Rows from block 6, named by matrix and row number. Each number is 128 + 32 x the weight over the matrix's rms, rounded and kept within 0 to 255. All counts start at 0. Numbers have three digits each.
# conv: 3x3 conv (model.blocks.6.conv.weight, 144x144x3x3), inputs 0-23, a 3x3 kernel for each
conv.9:132152145082101100061120132160133127131078102139127110127174183078114132083079140071148153101166111115112113076105108139124093116146125143172122059151104111125149082110143125136094089144130112136123044082069168164154140144104122183105080179115142107124144154167087081109115119133091167130143152105128150136081175161124146121112087083101072112141116088114103072125106135125102156086130183108069174103090142120162136165170175119126126100079103082067117053118142128139133143209176092114148021102117134146122138171118223180126197196195104121158179159165181107192193133179108102082038064059088101108101085055121151154107143166197144143153115150140105109
conv.10:131110141152101179124112178113117141119140115088091115126115169124116086135129127120101092032055144120062130114132145110084059130117135174129128255215201136118165136123123135048074163064136146154153119109155143133152133108122108138119134182132100157125105163121161161156130122133163159145119095130115103115154142150059112101162142117163114145129152160131123091132107076095138105121155100120116121123125099159127096091033121093141122118143126142172135144157149145133128187141096103152132062150094092080045088075062164098077208119089134108122128106085174181093116120128130121127119124137128117124095115136125113148067126173153138103174245112127154129
conv.11:134150091099083168139124125193178188183190178131117137117074092071076090094136111174129143134188138095127159142179101191168117159151128077111124150185155133096113112050169133205141099120112129145119117094149088104115138156157211202166116189185096104076114134102119135107121137159109133099126112106121102114174187130124136105119124121150142146172148118128106136146197121171107125131145160148107121140169148149149100125067124126143129152173162165165160157142104175106121154170097146135073141186146145186161118108143121142129150144135140161162177164155168150179167167144105093126089133109102103115129124129151168146150200177098102158161132147187142143
conv.12:177137126099105092127117119125126133142123230096123150113133143127163076111143099110125130108105095094126180133144109105138090164161134155147120142183100147111130151119077130074090145110088102085108101101092127164073104145158150172120135138157126131152133228196147165114118170212113126104115088105120129118116181171139159136195129174128092107164093088133122128143093153102126177141142169090123161111149120082211133124096102120136161154166182123171134116166137113144096121235117145108137151123216166106101141110140159124077145135074151133069145150146117137127174129139143169153113131101120091144124168105136160106121154132169090096188116184165121116
conv.13:152113133145122121169163116090129122152119103109119101129102149084115123100171193132102144025078081123092090138100112175110128174115084128153148141133041164148095103190124107085118105138106156140171113142133121085136110093088108132156095092177090131172184130106110114111126165132213125008157140075104151118126173120135110141135144107103174137141126118136103110135161190149101143148107166107085143153100119122162068049089138146096172151131115108100105108099106101105096058088029129103138138080128100079092069122143145118159110118143150147147126140153096161133128199111137165128167143144099161157128094125171084146104109247137121169134118166203237183
conv.14:116141142108103123075109132125122112113085121111107145106134128143132168159177192087137065122136066096108109067059127126102059118073018125123096101150132103143114095090131107143177124115164142170169145103062168102097136156096167190079135181049184173131143119142157104155152137157086096063092079073150140120162068152164137189119091094178142150170194171120128150128112090134106086126157124154155156144122160118144132117162112139122121172156158169153178132120104115141132167162197154123154115124104065167107109133096137146141136117105105072043089119141159152146201138146137153142147164108131090105145087126132062141183109142098078048176138088120141055
conv.15:137141131132128173157113166136122148093122140105095081125124092147151128175144130149116113093109103127119138097133087077161140094107121155131125213101100114137134112253107080147062161123058088118126145144147088158128171145130089155125099185164160151129074161122126124131154098171154164169216159157144119098103161115126124135156097114172117119110063083128120135107165098141137140110080102126144162134118119140094137154185148126122103158179165111178157109153135161111129145066056109127116140161165122095103167088106148146127124131122103141166120122148087127127110147130115118138169123128127155133150176167128092076174162107131116106110125016155134145
conv.16:138123088126091188221168160126087129210180116132115146173169132083180203144163155119103124169228180104154120171168120120126131124089151058132125057058077098088066135091162143116137104096097128143128174134165118159143148126110142120172141148184161153140164152111138157134138084137189203147165161056131153117144201136083106111117128138164125135149074074142154112096053042092113099112086119098137099142171094170087133255245162136125132133142137118053077113109108079147159197143162145127116078108116100114101146118124126097073178116138179139128076062117045054124117106115192155159174127132099136201135135114124112115082077084086088112096109062142145172
conv.17:133130171159140158124159190047100108080124134107100172135182173112122131118074120108098058122159113130159097098101201117113112154084119101160122105160173120134083117128094131174134087111118167109178148134184196153109154091180146124207156148179125123149109110111150128163143126125101114106137108113120154125099088125088114100079101063085126110131130108151110075195145093154131112170102174110132167108093196119108144152187110125142136164127155128093088093133129127121127124121197130130170126068125138132107138147140128117078151142095096106099088229072062245052064129039109157137094132159098111165154064028153093159168138152087135142141123073113146109
conv.18:144151136100150177111117164160143158123177130092102121093163130112120135137150135156174136067079111087114138165161089179149134137156151144133149064063202111136158139172170074043108105136115103142166130131095131143106116112065126080000155127090082054129118183194142152186122106137139119154139093140158107139128162139136088119177157148105101142115056084073116122058142064082134124089125138144140111126144122075101134194255227166139123170112127126134116126117088118138172191084089122105124088117065113097100150091133154114086146159155142138145083120147137150184126159159151138147143120119132151112102095094135163087121097083128177149151149120127116151
conv.19:072087126125135149008064096106097109197137112178192155180105134213130103175152138123105099098086179110089150138118100113067119124077069154144118150160134115140147156152133095222155086130089091110124111118105116087071153175089121069185118082124123147143156148144111128130124184103045052056036014082107113098106122140131185133107101128127139138109115130094148118053172138115155115142130162100091150072083132078134089146127138156192134140144148077094074063074088094117128136118148097121161182061119205078113192101140170139166140114144119068085207180159120112069100119073142099105151118147114124113111101069099085083120130178116146165092139087083071090
conv.20:148116141149129151100134124129137103131108134112114125118145144140146123088135129162088120117180154122138141070137121063136127122118112113140141134126149135147136128255168098168116116108122155132152127099146111137123161144110145112112118125131143092134101164094108117123141136142123104118131109118103158119108135077130117107110106132125113112120138138123125108132172135115178106125109142119120126118132115083070113104085128131124128129121141142122118153110134121115147132109090127135116139139093159113133132126134159113131145135118134108126135117134136138136135113104134155115119155125131114121087100118089096131117137157161074129150078130104126132
conv.21:168152112095121139105097101066126136113183162166178146134117114101139099117195140135113122052068048092092087168115121131089119144134111117125146102119130113139132146119172073170161102113129136088117161093185094106092152131161128087070120115164136182138138130076108132103200242189074082070107129124144153146130171124121147107103127173078113133122131145164104076137118131158101128143157114170148103094111093133135090170154088147177139119124126120136140098111088114092098106094099109111078133124053159120107154130137149150152174191202141133124162140123173153198164092115140129143085101082157134106111118126126136131132126112082107127096104086132116092
conv.22:153122095134091108183154178117186143163148175111153152147139134122131109095133122097120149171135201145157129079138127127150134112146159180095117203149130157182107147131113142082154147161159105121100086125078138104126121155143166164119122112137085163164090166155120101087115122166099094078126124139133135144070124131134105166104153121107148134092106106132097162108064135139070111165143166114087118144114111125123125084064165102071101088141172118167158082093113081120113082147070131098153090165143145125134121146055162157139132130140186191178115123127162162161098076114120087114109079109067088088128160115155113130082100103147128126214106109149144077
conv.23:138128135120144159135127149118148128153000060142126168097127119124133109140123081123118133110114113126091111116134144105141102121127128141118121131234150139106123107074054124169215112102112111131116141075161144123114126117135114138132100108122142133167124158110102128105146124120087133124123151130124103122097153091130191080114128156102136140111138138141135133127166114106139136125107123130129123116157126120160144154255156153143128146123135121123095134132102133116109111120223129114112140125121145098102123130129101107100136131155107136121145147118121140136126158123116121124140126139143109087127144119127159139133123124118149113122099165119119135
conv.24:124151153159128144138142162117131122092067044091119122098123134132119123156154113138119123080148167099118136117101111101161148110153146097139121140190176158152122144197109196204057115146101168165197133100102122112151133169124094095166096140157087068139134176110127078082159119137174194205098131150118150136139143099128133097147124107099112123100149146094133091112080094137095127090125157123143180080079139133121111155134138150123110132124143131165087117127130161184151200144216159132131149123090126142090148127161193157160170156160155130166115151129128131155127106130167165132134156157119140155165141154171134093109095172113087114175170229141143123
conv.25:112112125145177143106090096079106148123127120126140140130141113175137092143116121097119130179132151167155111031090098000095078056121124125119164119055174088157154166185155117094135146065075134155122161138126157146215135125101110127099130138113125128124118186122140101145136113129154132080139111124114132139118076140097145136157143160149117104158181099150103123100117112155127112104121144181164163134166151129111170153106172151132140124170089135145086122104123128166136142098177145148131111108157114190187063172131096103046102155110121132144116119174137137184139128163107144157092059134113114125222177132161174108161121126133121137110158073134169108
conv.26:137117118127119066113110091117087103104109097114110130114149108127145113120122155137105116126137145125116126104153128088156137111099151166136107158209160098110127124106212094105129127110115112039149104255138128123134062125151193077113145097177133133147110125185136128164121156114142063074158098092138132145103145149118142124120125100117074114092084094124144118160226142129112165123157118102104103136123132081114106129066094130127131134114082112088112115136131127164128112170052141158130086146147102144125143186127151136129085122115093101122119106138113141157106154138087114136066209138090181124135139104129107117129119103100084119122154149129141163
conv.27:081131166115094129111116113135112130079116120123137128163153148136156153134141121142148104112106120125140151124045114112030127130106108137185143144202132152137101165112119081126082135169146136139121078116119111123105124083175154125171120095142162110156084087106146114110100135124117161130119138116149122157188197165146153147143118163132165177191201154103126114130125136096120089146127108143152163148132099122121127255242203154131147084106151103079151081098126099137133172091118082120123125122098136121129137111123119152161216202209161138129136134146089103118144108124106124107045126099108131131136129119147082112090103136114137118209226202156151123
conv.28:142115153166163143128127130141141138080183122091134119123137178145160187131122136142141148112116161104147192125121125125138157107115086128086101170162121163170074106105132158216136113136140097126108085137133136159159114076126121179174090140164125084101126135120124137085176132158173134158118106074118097111088072103136168104099120130094169142130157133147085126125141105120093138145149151095124127120119125133129157255065024127122135114105131124132149112178162137103167097173073163124126138148133146113095128148136103093135119150129119152122135135099160151127132149161139158131106123108129110146140143141085108134101132126123150135095199147148113103
conv.29:095066110169120179112134108170110124143110116110100117139113111183157173199202163156117118112063070089098122119125106106092129089131133101151117083087139064120143157141084179132146143147158127095125122139144113087146102145098124163147136163148119118127109185131137120119128074133129183116101116097171168140103195145165137143063056079068082092031003032125157136150120140107132102175115167160191123135139128100120150122070114141129096118100110056028037118049052151139112137138026154134089133156151180159151119155137137133141147119172140143169142122092145144104130137088136131121127090109101127151163151175180135140128130126067077115099141199132126160
conv.30:116128136119109148097125108109102104195184133135102144140076132159160145100088129183145131111137156134149126178117145166105107151147122153147167132138138070144111140023130138000106139093124157147170171143153114121149135086102156109170147135165170175164077198109127132137090141097169149105166118098114147204176187129155092130100135131123132083103102105134174111115140140107089156096143128105165118091127106179148141092084116129136141144122114152171142148158152153144161094122072129117127139131158124094155124126142149145149145144132115116124134123131078093117149152120116125132181099117133071112106161137116123128147134187102164159119130123146130117
conv.31:136130118148165125126154116144117125205111135111127141104123095134135129128163113125130134121065160110155154143170127183144106172140101136149124065089107127145121113144106131136119127121157088079092147143162125115172121104134114140198132148135151099121160107160115123120149099112131172121128202112128099167118098108084145110143133174088091123145135153118140168159126124141088131162170094146167088152139122195102133165139134122124114136150120122096109087132156096108115120069132078114125177149128118107110145102141138103134142102115096112119116101110117107118129166130159135141129126111115111128132125125098118129106180165106122080106052013107067058
conv.32:130137153105133096178201149091110133110088117120115120165129138129132121140116139132125094125132119133108138145139151124143143123138170157149146090097180119107175157080112166097122147127129150145116157090146151161145146145131163158127121143115162129147149135155075114116126165100128102096124149182105141121076181123095163108162156158134124155183137185126118165166069138159151091142115108122177097139166095089128101130115151122117115115146110117157129147110112129145163095105107096122107126075091148120093125177124103141108081114079130127095109095099149140158112105114135097103114153147100086126135133121109122086107131108137139137179148172151158126
conv.33:074125098163112056092111043143107108158108084112150129150121145129127124112148120102147065127195174137122133143106118096088125124124133162142133150181194142092183127000217146213094152122101142084129102067155125180126065122119096113147131136133122143096247123088148147138158127080076086106144123146132163144147128088143125140141145101097143086150154185127133111161145089134109130124125082128130132142138130113090087077166120123165128129134118153160144127137147117132108148074225129148151136087189126109186164099142147124107105121064112158090137105139064101109111149105104125126127102119126142131155185169129130121128187160164106118120037113111109086
conv.34:195154212138108175071010023156123148071160216110143203080103138150132113120106106063067042137106093114120084141124143124115126131092113152110134149070109161105047111109125085124111116104082097125145078155138064062125151121034132146065107119060138134130115219141144111109130163222202127063191035090116153146208158183155110171159139142125088102139119100168129155123155115116127097095090063129191089120140032159115132130092104123098089128103108114101127092050109098117078134120142082118077089212101030191107083173159079105164107152165093125154123086124132097102128109120080116076082097102069080097125090072144090113135113080161129135093128113120127137
conv.35:151099102081094144081124138157163118135172133154133156166139158130136135078056100088125132099128123109117117115128157135143140106108082102167119121163124136137129111151143058134120061082114123100097146106133154121156103219170134255211152255173160100123156119130140083143112113155143152133089125123122122120130142120130165139096085140088069105094075130098142085116110105135115114210158130186163123234190157177182127095131136100112128079081097139209209106093175138125121083169142153109111156112114154116080135128092204123170200085161233144221255097148196123175255147201042060107102113085105115068056075082064097127110217153125143089121104050121134061
conv.36:146149134145175142127126130118159145098042101132122119121144161134127129112122088096133130104163165135151133153154139147141149131137134121145125113161164150143135151037121073134137111144109131102116149161112144170086117119128074136143138127137155078152131110098103161139170140141145149108139127129101074104073085137167132136132138150138097116132129129136079115140204152118159098110118115155134154147143131164152132198147147126155129127155158119137123129130126154200146132144102123141140127132015149155056125135104134141161137169148123147132103124164094106127132129127133127147076255125090133129103115125103135145128112135114202123118043146136156125
conv.37:057007084088077090136133091077102134128176117118146133069165175146128138138140147117071095085084149067152133160105074115088059117114125158118115119092130153147060076203180096128177116065086109116107137206076138120163149114131127162105110152077156114114143255172124138137121064075130087089100068052166140120091103144086154100126114127081120140126146142183127141138107130136106157124107141147187147128139116088165120098138105148168166150154129139131104151162098161087132156140112092132078166144102120127135098108128161107116140146138146128116082105101140134109102169124130117059085110104110172109153099181100090135123127146087086055083120113113104116
conv.38:123123126068140116139111112126160179101186137128107124169159093143077133129131122140167154126095092126139171086094136098134143056122132123115105069158117104058093153104158126099187128136096073108079057097069071126115123142120147129111142127114106126084122136146120155122134124119131129134105122134120162152129168182132103123126136131115084151139093096202129125165178121112140131191115126204160124187122130135085086119015060130179168184155148115127133089181133161131144138055171157137176173123129188065157221093127091159087136183142082146138157149125163113140121138127150151132143121133107146137135183112199152113202126123112088120159162119100082104
conv.104:097103131142136135128142096114163145158134157141196159163151150133138110145152138141140150191153158118110109166122130172156174148127127102143125139119161133094090074164129123212088159112110132145101155105178105168128145108175132108165150119156139132100136132139113127137163119156151146175107120110109104096087081084132118109121110131092087089096100094113106138102101055088120121145102124128086100131129118171108133188159118095083119081096095109134113122136150132142161122128202089143079073075096135126138136153146165130180154109184155160167092107158133140155101095110094075101097111122106078164120130130124128154116103136109104109083087128113131137
conv.105:144122170107127118105099125140147146146165127112167152118122162138126133129077097156122130082110125153103133102166159168081067152130100143174081183156144145136069131128109144129149123144086112161134118077100115033093106099160150162185136096132124146088120164180076157145113121151165162124139156129125137141110093124151098116121140099089092091110091140146145113157144154139113134168148144125120133138125125131121102041071092144122133149193142095161156146109096136118134108085062133094188089090105074157108081071039158118152130112125153128121145186175143142129117153110156128115152127132172062109164132139130152116120146165092132130107137117120131099
conv.106:143159074118169094127112050122153145168211159181182167140103145097070122110138185123162135142182161098140142152132160163140167152137144147086124104153095107127145127094123070216127096137177133151140237104103147079082112099155070126152079133236122151129116182141120163136145169140076121119158112103129137121082180137126157123103132079162139139126123089107119116111083111134104129084157142110212144099139132136122101162105146142131102138101081171145099135102118111129101123135150125083111126083110131169168115157128083098125141123111162096094134175156122166135119188111107047096098156144105121139124135111115119149116168169126160128113095107148128076
conv.107:135160120097157166139123144100166119106109112132131113134134144179172150167183167129110094138172178150106122148150135111129105105140126127145134122160205131111133128199099152079111164137124122131133132119111106108160118114106063114149113079124123150143076033134132149137140116094141142168146119139140166146106116176122113131129115151157123125068103116133140131129176143143141091108135108132131136164155161202106109195153180142120139146141149105106109127108118132096125142255101112163139123124121103139094100104132088093123101158164085113145148142120122125112127107092122117150149143154147139124128127120124115125111087109148125130219197130145173148
conv.108:126111094133105088132144098141122122113125111129084111118105154147133139146100167134153112077172085115115120151142145142114135121141134115143138132092131105124096163131118161255150146125140115138110148083132154143124094126136133081118074124131128152165132102160133109139126133113134086091158145181128202102141157142153075122131118130135142145123147155146149128127057131092128074122135091142121105144114107135123137109183145086119110155116101124148118122122135128108103136150133119123145137125119136149092105103164112131122096116110109143131118113060123125110127161064113122109089150116140174166135136126135129116139136125117135127146135100159105114
conv.109:090112120115102097125123116116065125158193126127103178146140152159074164161082098145111119139156196097137159113157131054125124065122112121124106037122160153120084123146157115102155133101133143190158108139150098078102114154158145133115152141158131149152171159117102122180176154140134146212114079160169142132103105116130107153128137107117131112135135148088105159159135117110157112137113101096055067129100105103086076138102179138162114118073157172139205122096155112103095148165116122148112108146180124124190160152147046091096019089090091104137171061101138040103143123069211200130170190163136114136180138117196154082184116130061094100107087103076076085
conv.110:144141135163162152137133127088148123137200147137104115148138114180180151094058116138127187187093183140114110085144130076186166111134146094060111084053064168142091100090048104127084153122131120132142107142164134142143118167120179170103146125126082158174174248186152149160167115079149162097149130155102183145146152130113076093103121154147163119118113105135186132125154103084129115127174161138099122103081080081121176102064064123145139107130122106113113156141153103114155090083142140138086136146116080109155153126180125125101109105121154141154143137134127085107171132180065116095132088045104146113080138161132165137141103102099125107069069072110106115
conv.111:148173151124114122076058089145200194118221154128155160147096192163103125125106108181147164095188136071152127142130107107052103140131125146143099143091082132129093151207114152078142135113132134110150112170153145154153089119092116108031160115152081115089097146112158133191107132130086150074108118109099044082055091070087093114145175140056162116168188164150141137127117171102130119125119141099146125149132117136116090117137091154174122129117122121133131167175164128074119086123091125055089125114139115127150146142153120118132095117135152161146116091088138143140162193151107128103108091130130151153125104128149124108155117137115107112124158121098123070
conv.112:145148156148139154141112126119135123125102126098119126128138145129150122101117104106140117112186175105143149108147133140117124114132127145153091149138115161156108148067091136182135128107138150134141136089148137138139123131128093108115103109148133103171103106066120125116149124179101093071110120113126062113102215027125154105144115135111138100133130113151021145159255100101116137123126175133126152123120144116098130130123118147130136116124128123153105115096128109117105129206134145127120115131077133177127140129124127115144119134143132134125112129122117152108113119119132125112116167133121145144122139153128163131147168185107121135149167145126131092
conv.113:113146107131157109137110095129136126116112118144105127065087081084062024114124102141110116137098126115148178098150203144137140145173159177132147125147176096125114117087121097097102100128150111141132106123108146176121179151140097126110117112149135114145150176164100083088125111103120060107126089061120133135092137098092145090125150164102131137157218217101111076089177113086076058170164106160216155181207150107149091128146162133107149167127108179160119130149087187130168090151140109121125093072134041104112071095099103169141116204137170210167179154132169164106188208133084121088107155109091114128128175107120191127081091064171146157145140154143144173
conv.114:153159118155231205161132124110101149128172105056112121146120126181126162145113138107137110096126111116097138097135154062113119091112157142104117117114104156100122174153164080091155140146099122159120135131107127138114092134115099164107114147142085127152143116116130126108134139125138169145130132162078147118125122123105102127132124136196194158162156136100065117153126185117110097123137138140151179172170159153182128120134149084095137104155099136118117160168182101131143100095164139098123127083088126125135147163142097148127080097098130174140145085109129072105145153126145127129092091106121145116162180134128122105118178158097150133167130095159143093
conv.115:164158111177122128123113126167181112148140129123118127110092139125186142135131134173063104104119167125139135174099136112120133107131121137164195087084126140159141134106139112066129123123158099128134129199099144136081091120124111092140108098156141154106164125131118106115193160110086095068118117083195121114125049107104118139170120131081077067051092085131165139070066210111167162121118121112119172150130175110154117135125160177091104124067093147142106112133112144117130165084112113122115126134108145125136128101160121098114104137127112123136119112070110142128133150153122115113124070108086068097079114130142157117127203241123122137042124130086150154
conv.116:096079120093161158082115129155180117170171126099130142121122137110093113082094112134162094146186138097147171158042134192092149197161115195186111202210124104133128116031131116029098098104150080108087103034124161210123149132151154135151170139103135125106127123175137141121087118103060108172111053085094151142080055093139091102097145089133090087107113111156102106117056099100095107170117138147085125150120135157114166102125113101134134126092155102123160109127153124122107201147188123150139141129176177152165143142152084096103075082138128147139120146140140128143134141155174160143116095151144136117110122131140187154196110117123172141218193179133182127
conv.117:124118140089166147105141133124120114205184174154128174130127142138122093062037075130087107080106187118135122094087147112151145137140169177132126066089097169114125118105185103103116124145140136174176112100109105106111118113165134151175109138110107127113101139164171155141131161121164146128132155106119133151126143093080126097099148141162136165148147174075100060096201132134156144102165183120138147108167123097126117173194139102143158170106131191135181133166127131151167130195169129112140059024112137108096107087087094104069139158122129176146119194135130168138168169184141164151079078082133127124056092104070118169123174159142098069182106076122129102
conv.118:166143172143177159140137148165153179117134141097102122099095124040078097019076059135137159148154160122110131121158145186181112153093085143120128103098106090147106117153107153155110145139100189229109139083137084105164092086105157154102154186145143133136131133140104135127152118111090147112208203191131097090150125129090139115144120157183108124187102114122129132131154147158174125065132145133141132092091088048141136083151100142118158165158149150149127114098110114154154160199132154162098073058154079121107103116116106119101109109138114104081155134181151132129077110120138121149153143109075076084093094117098122140086100150129122129184136129106095062
conv.119:129112117187165090089079168108133128101192091092122109081123146111136144124140159111142156124153161158154083115136114092145121083168122112147122082067134138109133106153096169161164109116113134151085153197119087107096137123125123135116135119127170116157166167097134125115255178097173111188055089148126093114084096124120133113186142168132130157145165128079135153155101143180120109177118141198128130206132142123119119140107100135140154080122111105174130151126144139095163155102165163120192186151110140138078164132121112126106087126117105080124118122160113088131163051110101084091072112102111153142071106105079096098090091103127137160094106173115094110
conv.120:089116146129116112085077098139176142169094063175104144062077086110105068071065045089071097101109086124103132105074126090124165138169175098163202023171169144102151127081128112130106101121099145158151137110212125166174091120113134108119081132159147073094121086130076135136092157161055092108038077052101081091093126117112096109115095107092143107102158113127115105075111147137101080135151122138127129142154162137115093161126141108110062145080125166129084189209110149155103138155125181125146116125162103156169111169150174126144110086143155162184120141117104147152153179125145105096084088094156103097089130092091101064093147130103081127121054164133111130
conv.121:144138158124179202140123133150158111198216168163110126144147132132142113126098079119129146115127111115139118089113122140136131147119087117150129091076098120112142120158153148147120123161130104098171121146164145117154116140112111132151125142143126084087078076058160132121108133125127161160127106122142104118147096158107058105108136136103120129134169135117159120103140073148140141143124142157151102133142131100085124055023093120124123132137141102104119134115140116121170019082117119115075140102127109077139158151147114098167130110171119117158098139163100125128179157169132136140160153187120066092106124142083106127085111115144101103092133080127144122
conv.122:100122094122138116113136142162194155149079158142137171114097144141179146110163094101114154199160135137114166135171145082131128118099136155129140109089187120108138138118165144143183120138100120104072081196169101142112172115169079141160143118129124158141115141136115190158128130097126168145149128133126097125187189163100107089124150142188197162119124144131165145156194187152155135127160096155112131149165123136110140105049065155157132124111146152102161161153184121138121137089092154135171101140063137150083118110098174101151109115127149157152147150138179162161140113100125096079130094070095146131133138100209162136186127104113101134059123134113118112
conv.123:134124156105119090141115129135147136066146103152112136157139144115169162132115113165144152083127123185182093089108128146154106132123103078138124150164148098118144058106144134193118119109089134215152059170096130159123099104153128099177103118079116106094102166137049101141164125141120133191109142134068118091167162142148174174130136139140174136130133097123104139135126140158170081162134159117085142119136159179107107145027165177191142139121116128120144138148095119164141182120106136109131132186148103103157122098133156118086143084098190154125106152124125153151096124137155102133134120156167158125144104141171164133113128103072101145140122157070108108
conv.124:135134105133094094145114159096088123160218064121110078111077164123131136108145167092114119207127043150135140114107155166097137125099147131192168116170190154132168139255119118102084133074115141142085113177193146179114135128109067137116106161182102092110173137149138134132160133143126114087132153136155120145112110121138125143130127102137108081154097088126124142162180119113122105119146150116133120101109114070171147095000119154168140107145144183128096143157139133138170179185089167159139107141126121125159102115175103118095102139100136132092123141110117181123137157123134151134167129133136140179155139109120099115131139139118118132080150172112189134
conv.125:144112084121114160169126104142114107146149155105154107162132155086165132107166159142116064130114163107141163108144130188172120133148123053137144069128104154134100108136100146169180113130148163117123104103130110085119105103087088121129110101121161101085133074084110123108136133208110129066139134109126139120151122102131139067126142151154128151144125086123136132142081128122116088152160119142123142117135126097142106114101110134150133124153138127109126141124102126115150112213135150128117115138147088175147163201138127115131154103128116073082214179206137142171140121129136106166198113127155076137134072094168106118146156115110120156121168153145109116
conv.126:146140147148130118130114114172135120071255129129144109134146115137159118126104151099122093112183115101117109112110117119093117105127123127168188118113169116135123114226123151131171106110141118120141110146124129120153099108128109144168140111142157150130174210036133109137114125110137138164108155157114153147134163102147116109120145109142136075116140128144143126122084163149156123125146133149160142109085118127149109164169100153138138135120129129110129122139125135110123133143186163116131146148142086110144119136106120130143120100110118148122131110130120133114122109112142184119162137147141113137122153104123148103125151167069077117049185142129146159
conv.127:130145138133133173149148175090127107149255129141147132113115143111150111149191127138152133114113123153106143132146132232140116110124117107155114165188090156088139144086099146159093133156067138124066154008116134147150103096148146130155134121142134119111141239243130116126139147132198176173159143163097159117176215179129132155130119175113120145135119146124107148139145123126167108158147113099118108125136098129156129084000118136144152123151155087079123168110106120142152058087098135139143131144128108090081138164119139088103166134145143118130141135137128083158101108128138119139172152128135137114134118126111129114123159148179176138086111114126176123
conv.128:138120121140169158138116103165165110079132118120104113065115121132109117130141093136117133197164169142136113105115156119106075109095117099115159147178118171114151091048084103155159134127100090078091132106133100146133126122143129132164126139174119123109130112103100107087126142130165160147170157165107101119147138074139131089131134150119125148153165162153099124107136085113107116145155151163113133126085110129144150059105052141112116121100129138115101142145139127162150108111190146169156141159106131118094147159107112133141156099128146106116128145125175163153155196134122157152077098097126134136108134151119128115120122136094133083091104121126121075
conv.129:108136136156182165155171172136100120162189131111125146114123142167099087146168184133140176130090071129148164093094111150147181121140154091134114000004000072060033143175175181120101135149159149135118201187175130154147113129052150198133169124196138120142125154172157088112105103080085116151110130087136152137128094093113080117126178156143161152148141130118073104064111124081102119085090124115158134162146128132122155174100117143124094154152156093098154102103104146165151168178122137118110087075110112110149155137149111118138151142139169112095125122124096179169105129118126154146079150171212142110079097066102104135128108180096103130101100039115104117
conv.130:126168158108179170124083081165161116142137109128141103125147113119141175130120167130120113124140059147139094194107095162128123107109065023075129056092094174111071115110158158060146194111125138121069152122132095080151109092171135058099119083081108098117121160101151144119113141169196131131139158114129065114129248137137093111114122145160128133148142126081160125139113184136084125141169084108169092122148180124099103107183054153102139137102120152104113111120099198146127107127044119102090107132110102165109099176090139125112154178132142117091113159151131150112107129082143107117144156115092075111103124135154136147123110143096107107069106129080097073
conv.131:133144187150169187104136185112173152080112108096116126108117133165132123115133163117147110128149125103116138183138097146091095158128141155183118152117100127155064088255126136197163106146157131096101123087128111083114132166190074143126168163141168170165120205152115144107096074081133167192137115136148170141140103121149186118124154157162145134226173175095072112124086105112136132115134092151166149160160134137116121107083092150126121109106129154140135115073119107098088136090110110133110111119089101140160133168162133144142160150173145114082136113119117118072121123092128179161082075089117171113142130146156181141131064016120141129156176135144123108
conv.132:240221236211169247108110093132127078187158156105150178041030051118152130117140156143138143159137137158145160193169152154106139115118139111115153082116130100127183126165162151155132127159146156184142135159131078128097134134083133092135152138138082092113148117197121109131159121172181166139088117124099081094154139164143089133179180176115138129074080127107178127100116106142141162063037072118076092145136146133154133103130157145129118093084127074081085087148119123096137185148112155142116129113175090096151110067094139125136147123179140135127096120151078123095140133087216189200090119122100149107099119106092140109122157140124135120077093102089113123
conv.133:147123096130218145091102140093148151189146120133152118079111173156116153162168190113141130159161129124151104123147065137117060161117097134126148099177163142194187153111133047165128085153080123144121147133156088096130107101084103084000090095071139126117144127082113164102128102175162105124133155213116150172105107138115106159109104119117137121128128121121122139097145128127110144112116115141145114119104097146123161181113138129103123105090138158107100113100134123141130104087135125100148119153133159201162147194162139118073071112138092115128164122166128122121123122131152177156102119123112151188147110131127100146090120168076120108084139151171147144
conv.134:093073126091063083131170125092099097146142085118141116144099091165127130048124163091105130089118132129158158010107089099124139140178154150141154135128122148130147094111145129173157119110136128168149151140088103135095137156126131159177154170110140177181151195131121132130104133143158110142155133155122162114135136140135133148119120101147186066133149140132136116131207176123134096167164141141189162103107156105100077143190121091138102132142153115105055120120106112099095122098111099094117141118169098125096121137121113120105134161145129123080135159138106127090171147155118137164160106111158093128171140096119156156160126143146152141084088091139141150
conv.135:111124099146143126129116151100125121129133164122195126120131094129121120180149154116114134134115120145138107143123134054103104113085112129162128143138145092069127153125129121210104146115117093070103106011144116138087114112127119104150166147118143121138153066169104111112141121143126128115107132173136124155132179099131106121094096125090203144096165147116176122127200109103146129164142130097097157113110114141145119144040124070125108145137144117113125133140151077109181108112100141129178138147157114127127141150171159113098133129133132147134115121135114121138127124164114089117090131114126128073162151116162121103132113107141115130101045214124167137
conv.136:125133136127137147121130095111119126100099142086110112148120153171148157126165166133116126143149095098142120000121105063146135084108115110097128094068075108121101155142101158123137128119151145158129117207101099170103081108106132194168131155157110156143092189158119110103120108113063099124076076083097121087122170098103106123089116132063113126113102119136144153136128167146065123125085141109124149233166174104154135093098087133139132124118142117084106129147148132135171141186138110129151176126122145141137126090108142142126121130117176202132149152145132144139189168127151155122101151170092140141145159125146159159091145165120131177137110152141092085
conv.137:144119124137112165136122116107135124100255163120109117110128098107160157147139138125125157142221207117096145058138158040162116103144097111107140135195121099131147139031167136174138122126109120118144080201160129107109111155090162100123128108111136103131146173153116164125136156124142126104143124105130112140123179118159172152130097105121108182106122158123125091158072176170116133154137151096159141103139128113150135105113151131093130125122123102110123077093106128147110168175057124095129148182116119161094120122144155148145130109129122089103150150151068086110145131126122128145102168141168132132130122091108080096110146119162136165159078133126137139
conv.138:164142139131107089119115076176144114131129107121116136099109134106132163108107107126121152097157164142127120144144123074182152125147121135124111070146092126131148096065086107255091094145104129140129112202130160134120138113131130115104158126105139096088122128104146129135150144112155151118134165104080102126125207133117083128092132102134131106141165140140112147139198149151153110136127125165212141147164142132100109145012097143157148125120094133116106115149113139138139080149150133171151110158137127134128085083135119105098163146153121119138142127091163148111153133158142100130122125097130098083108131132100105136104088127158167146182083207137149136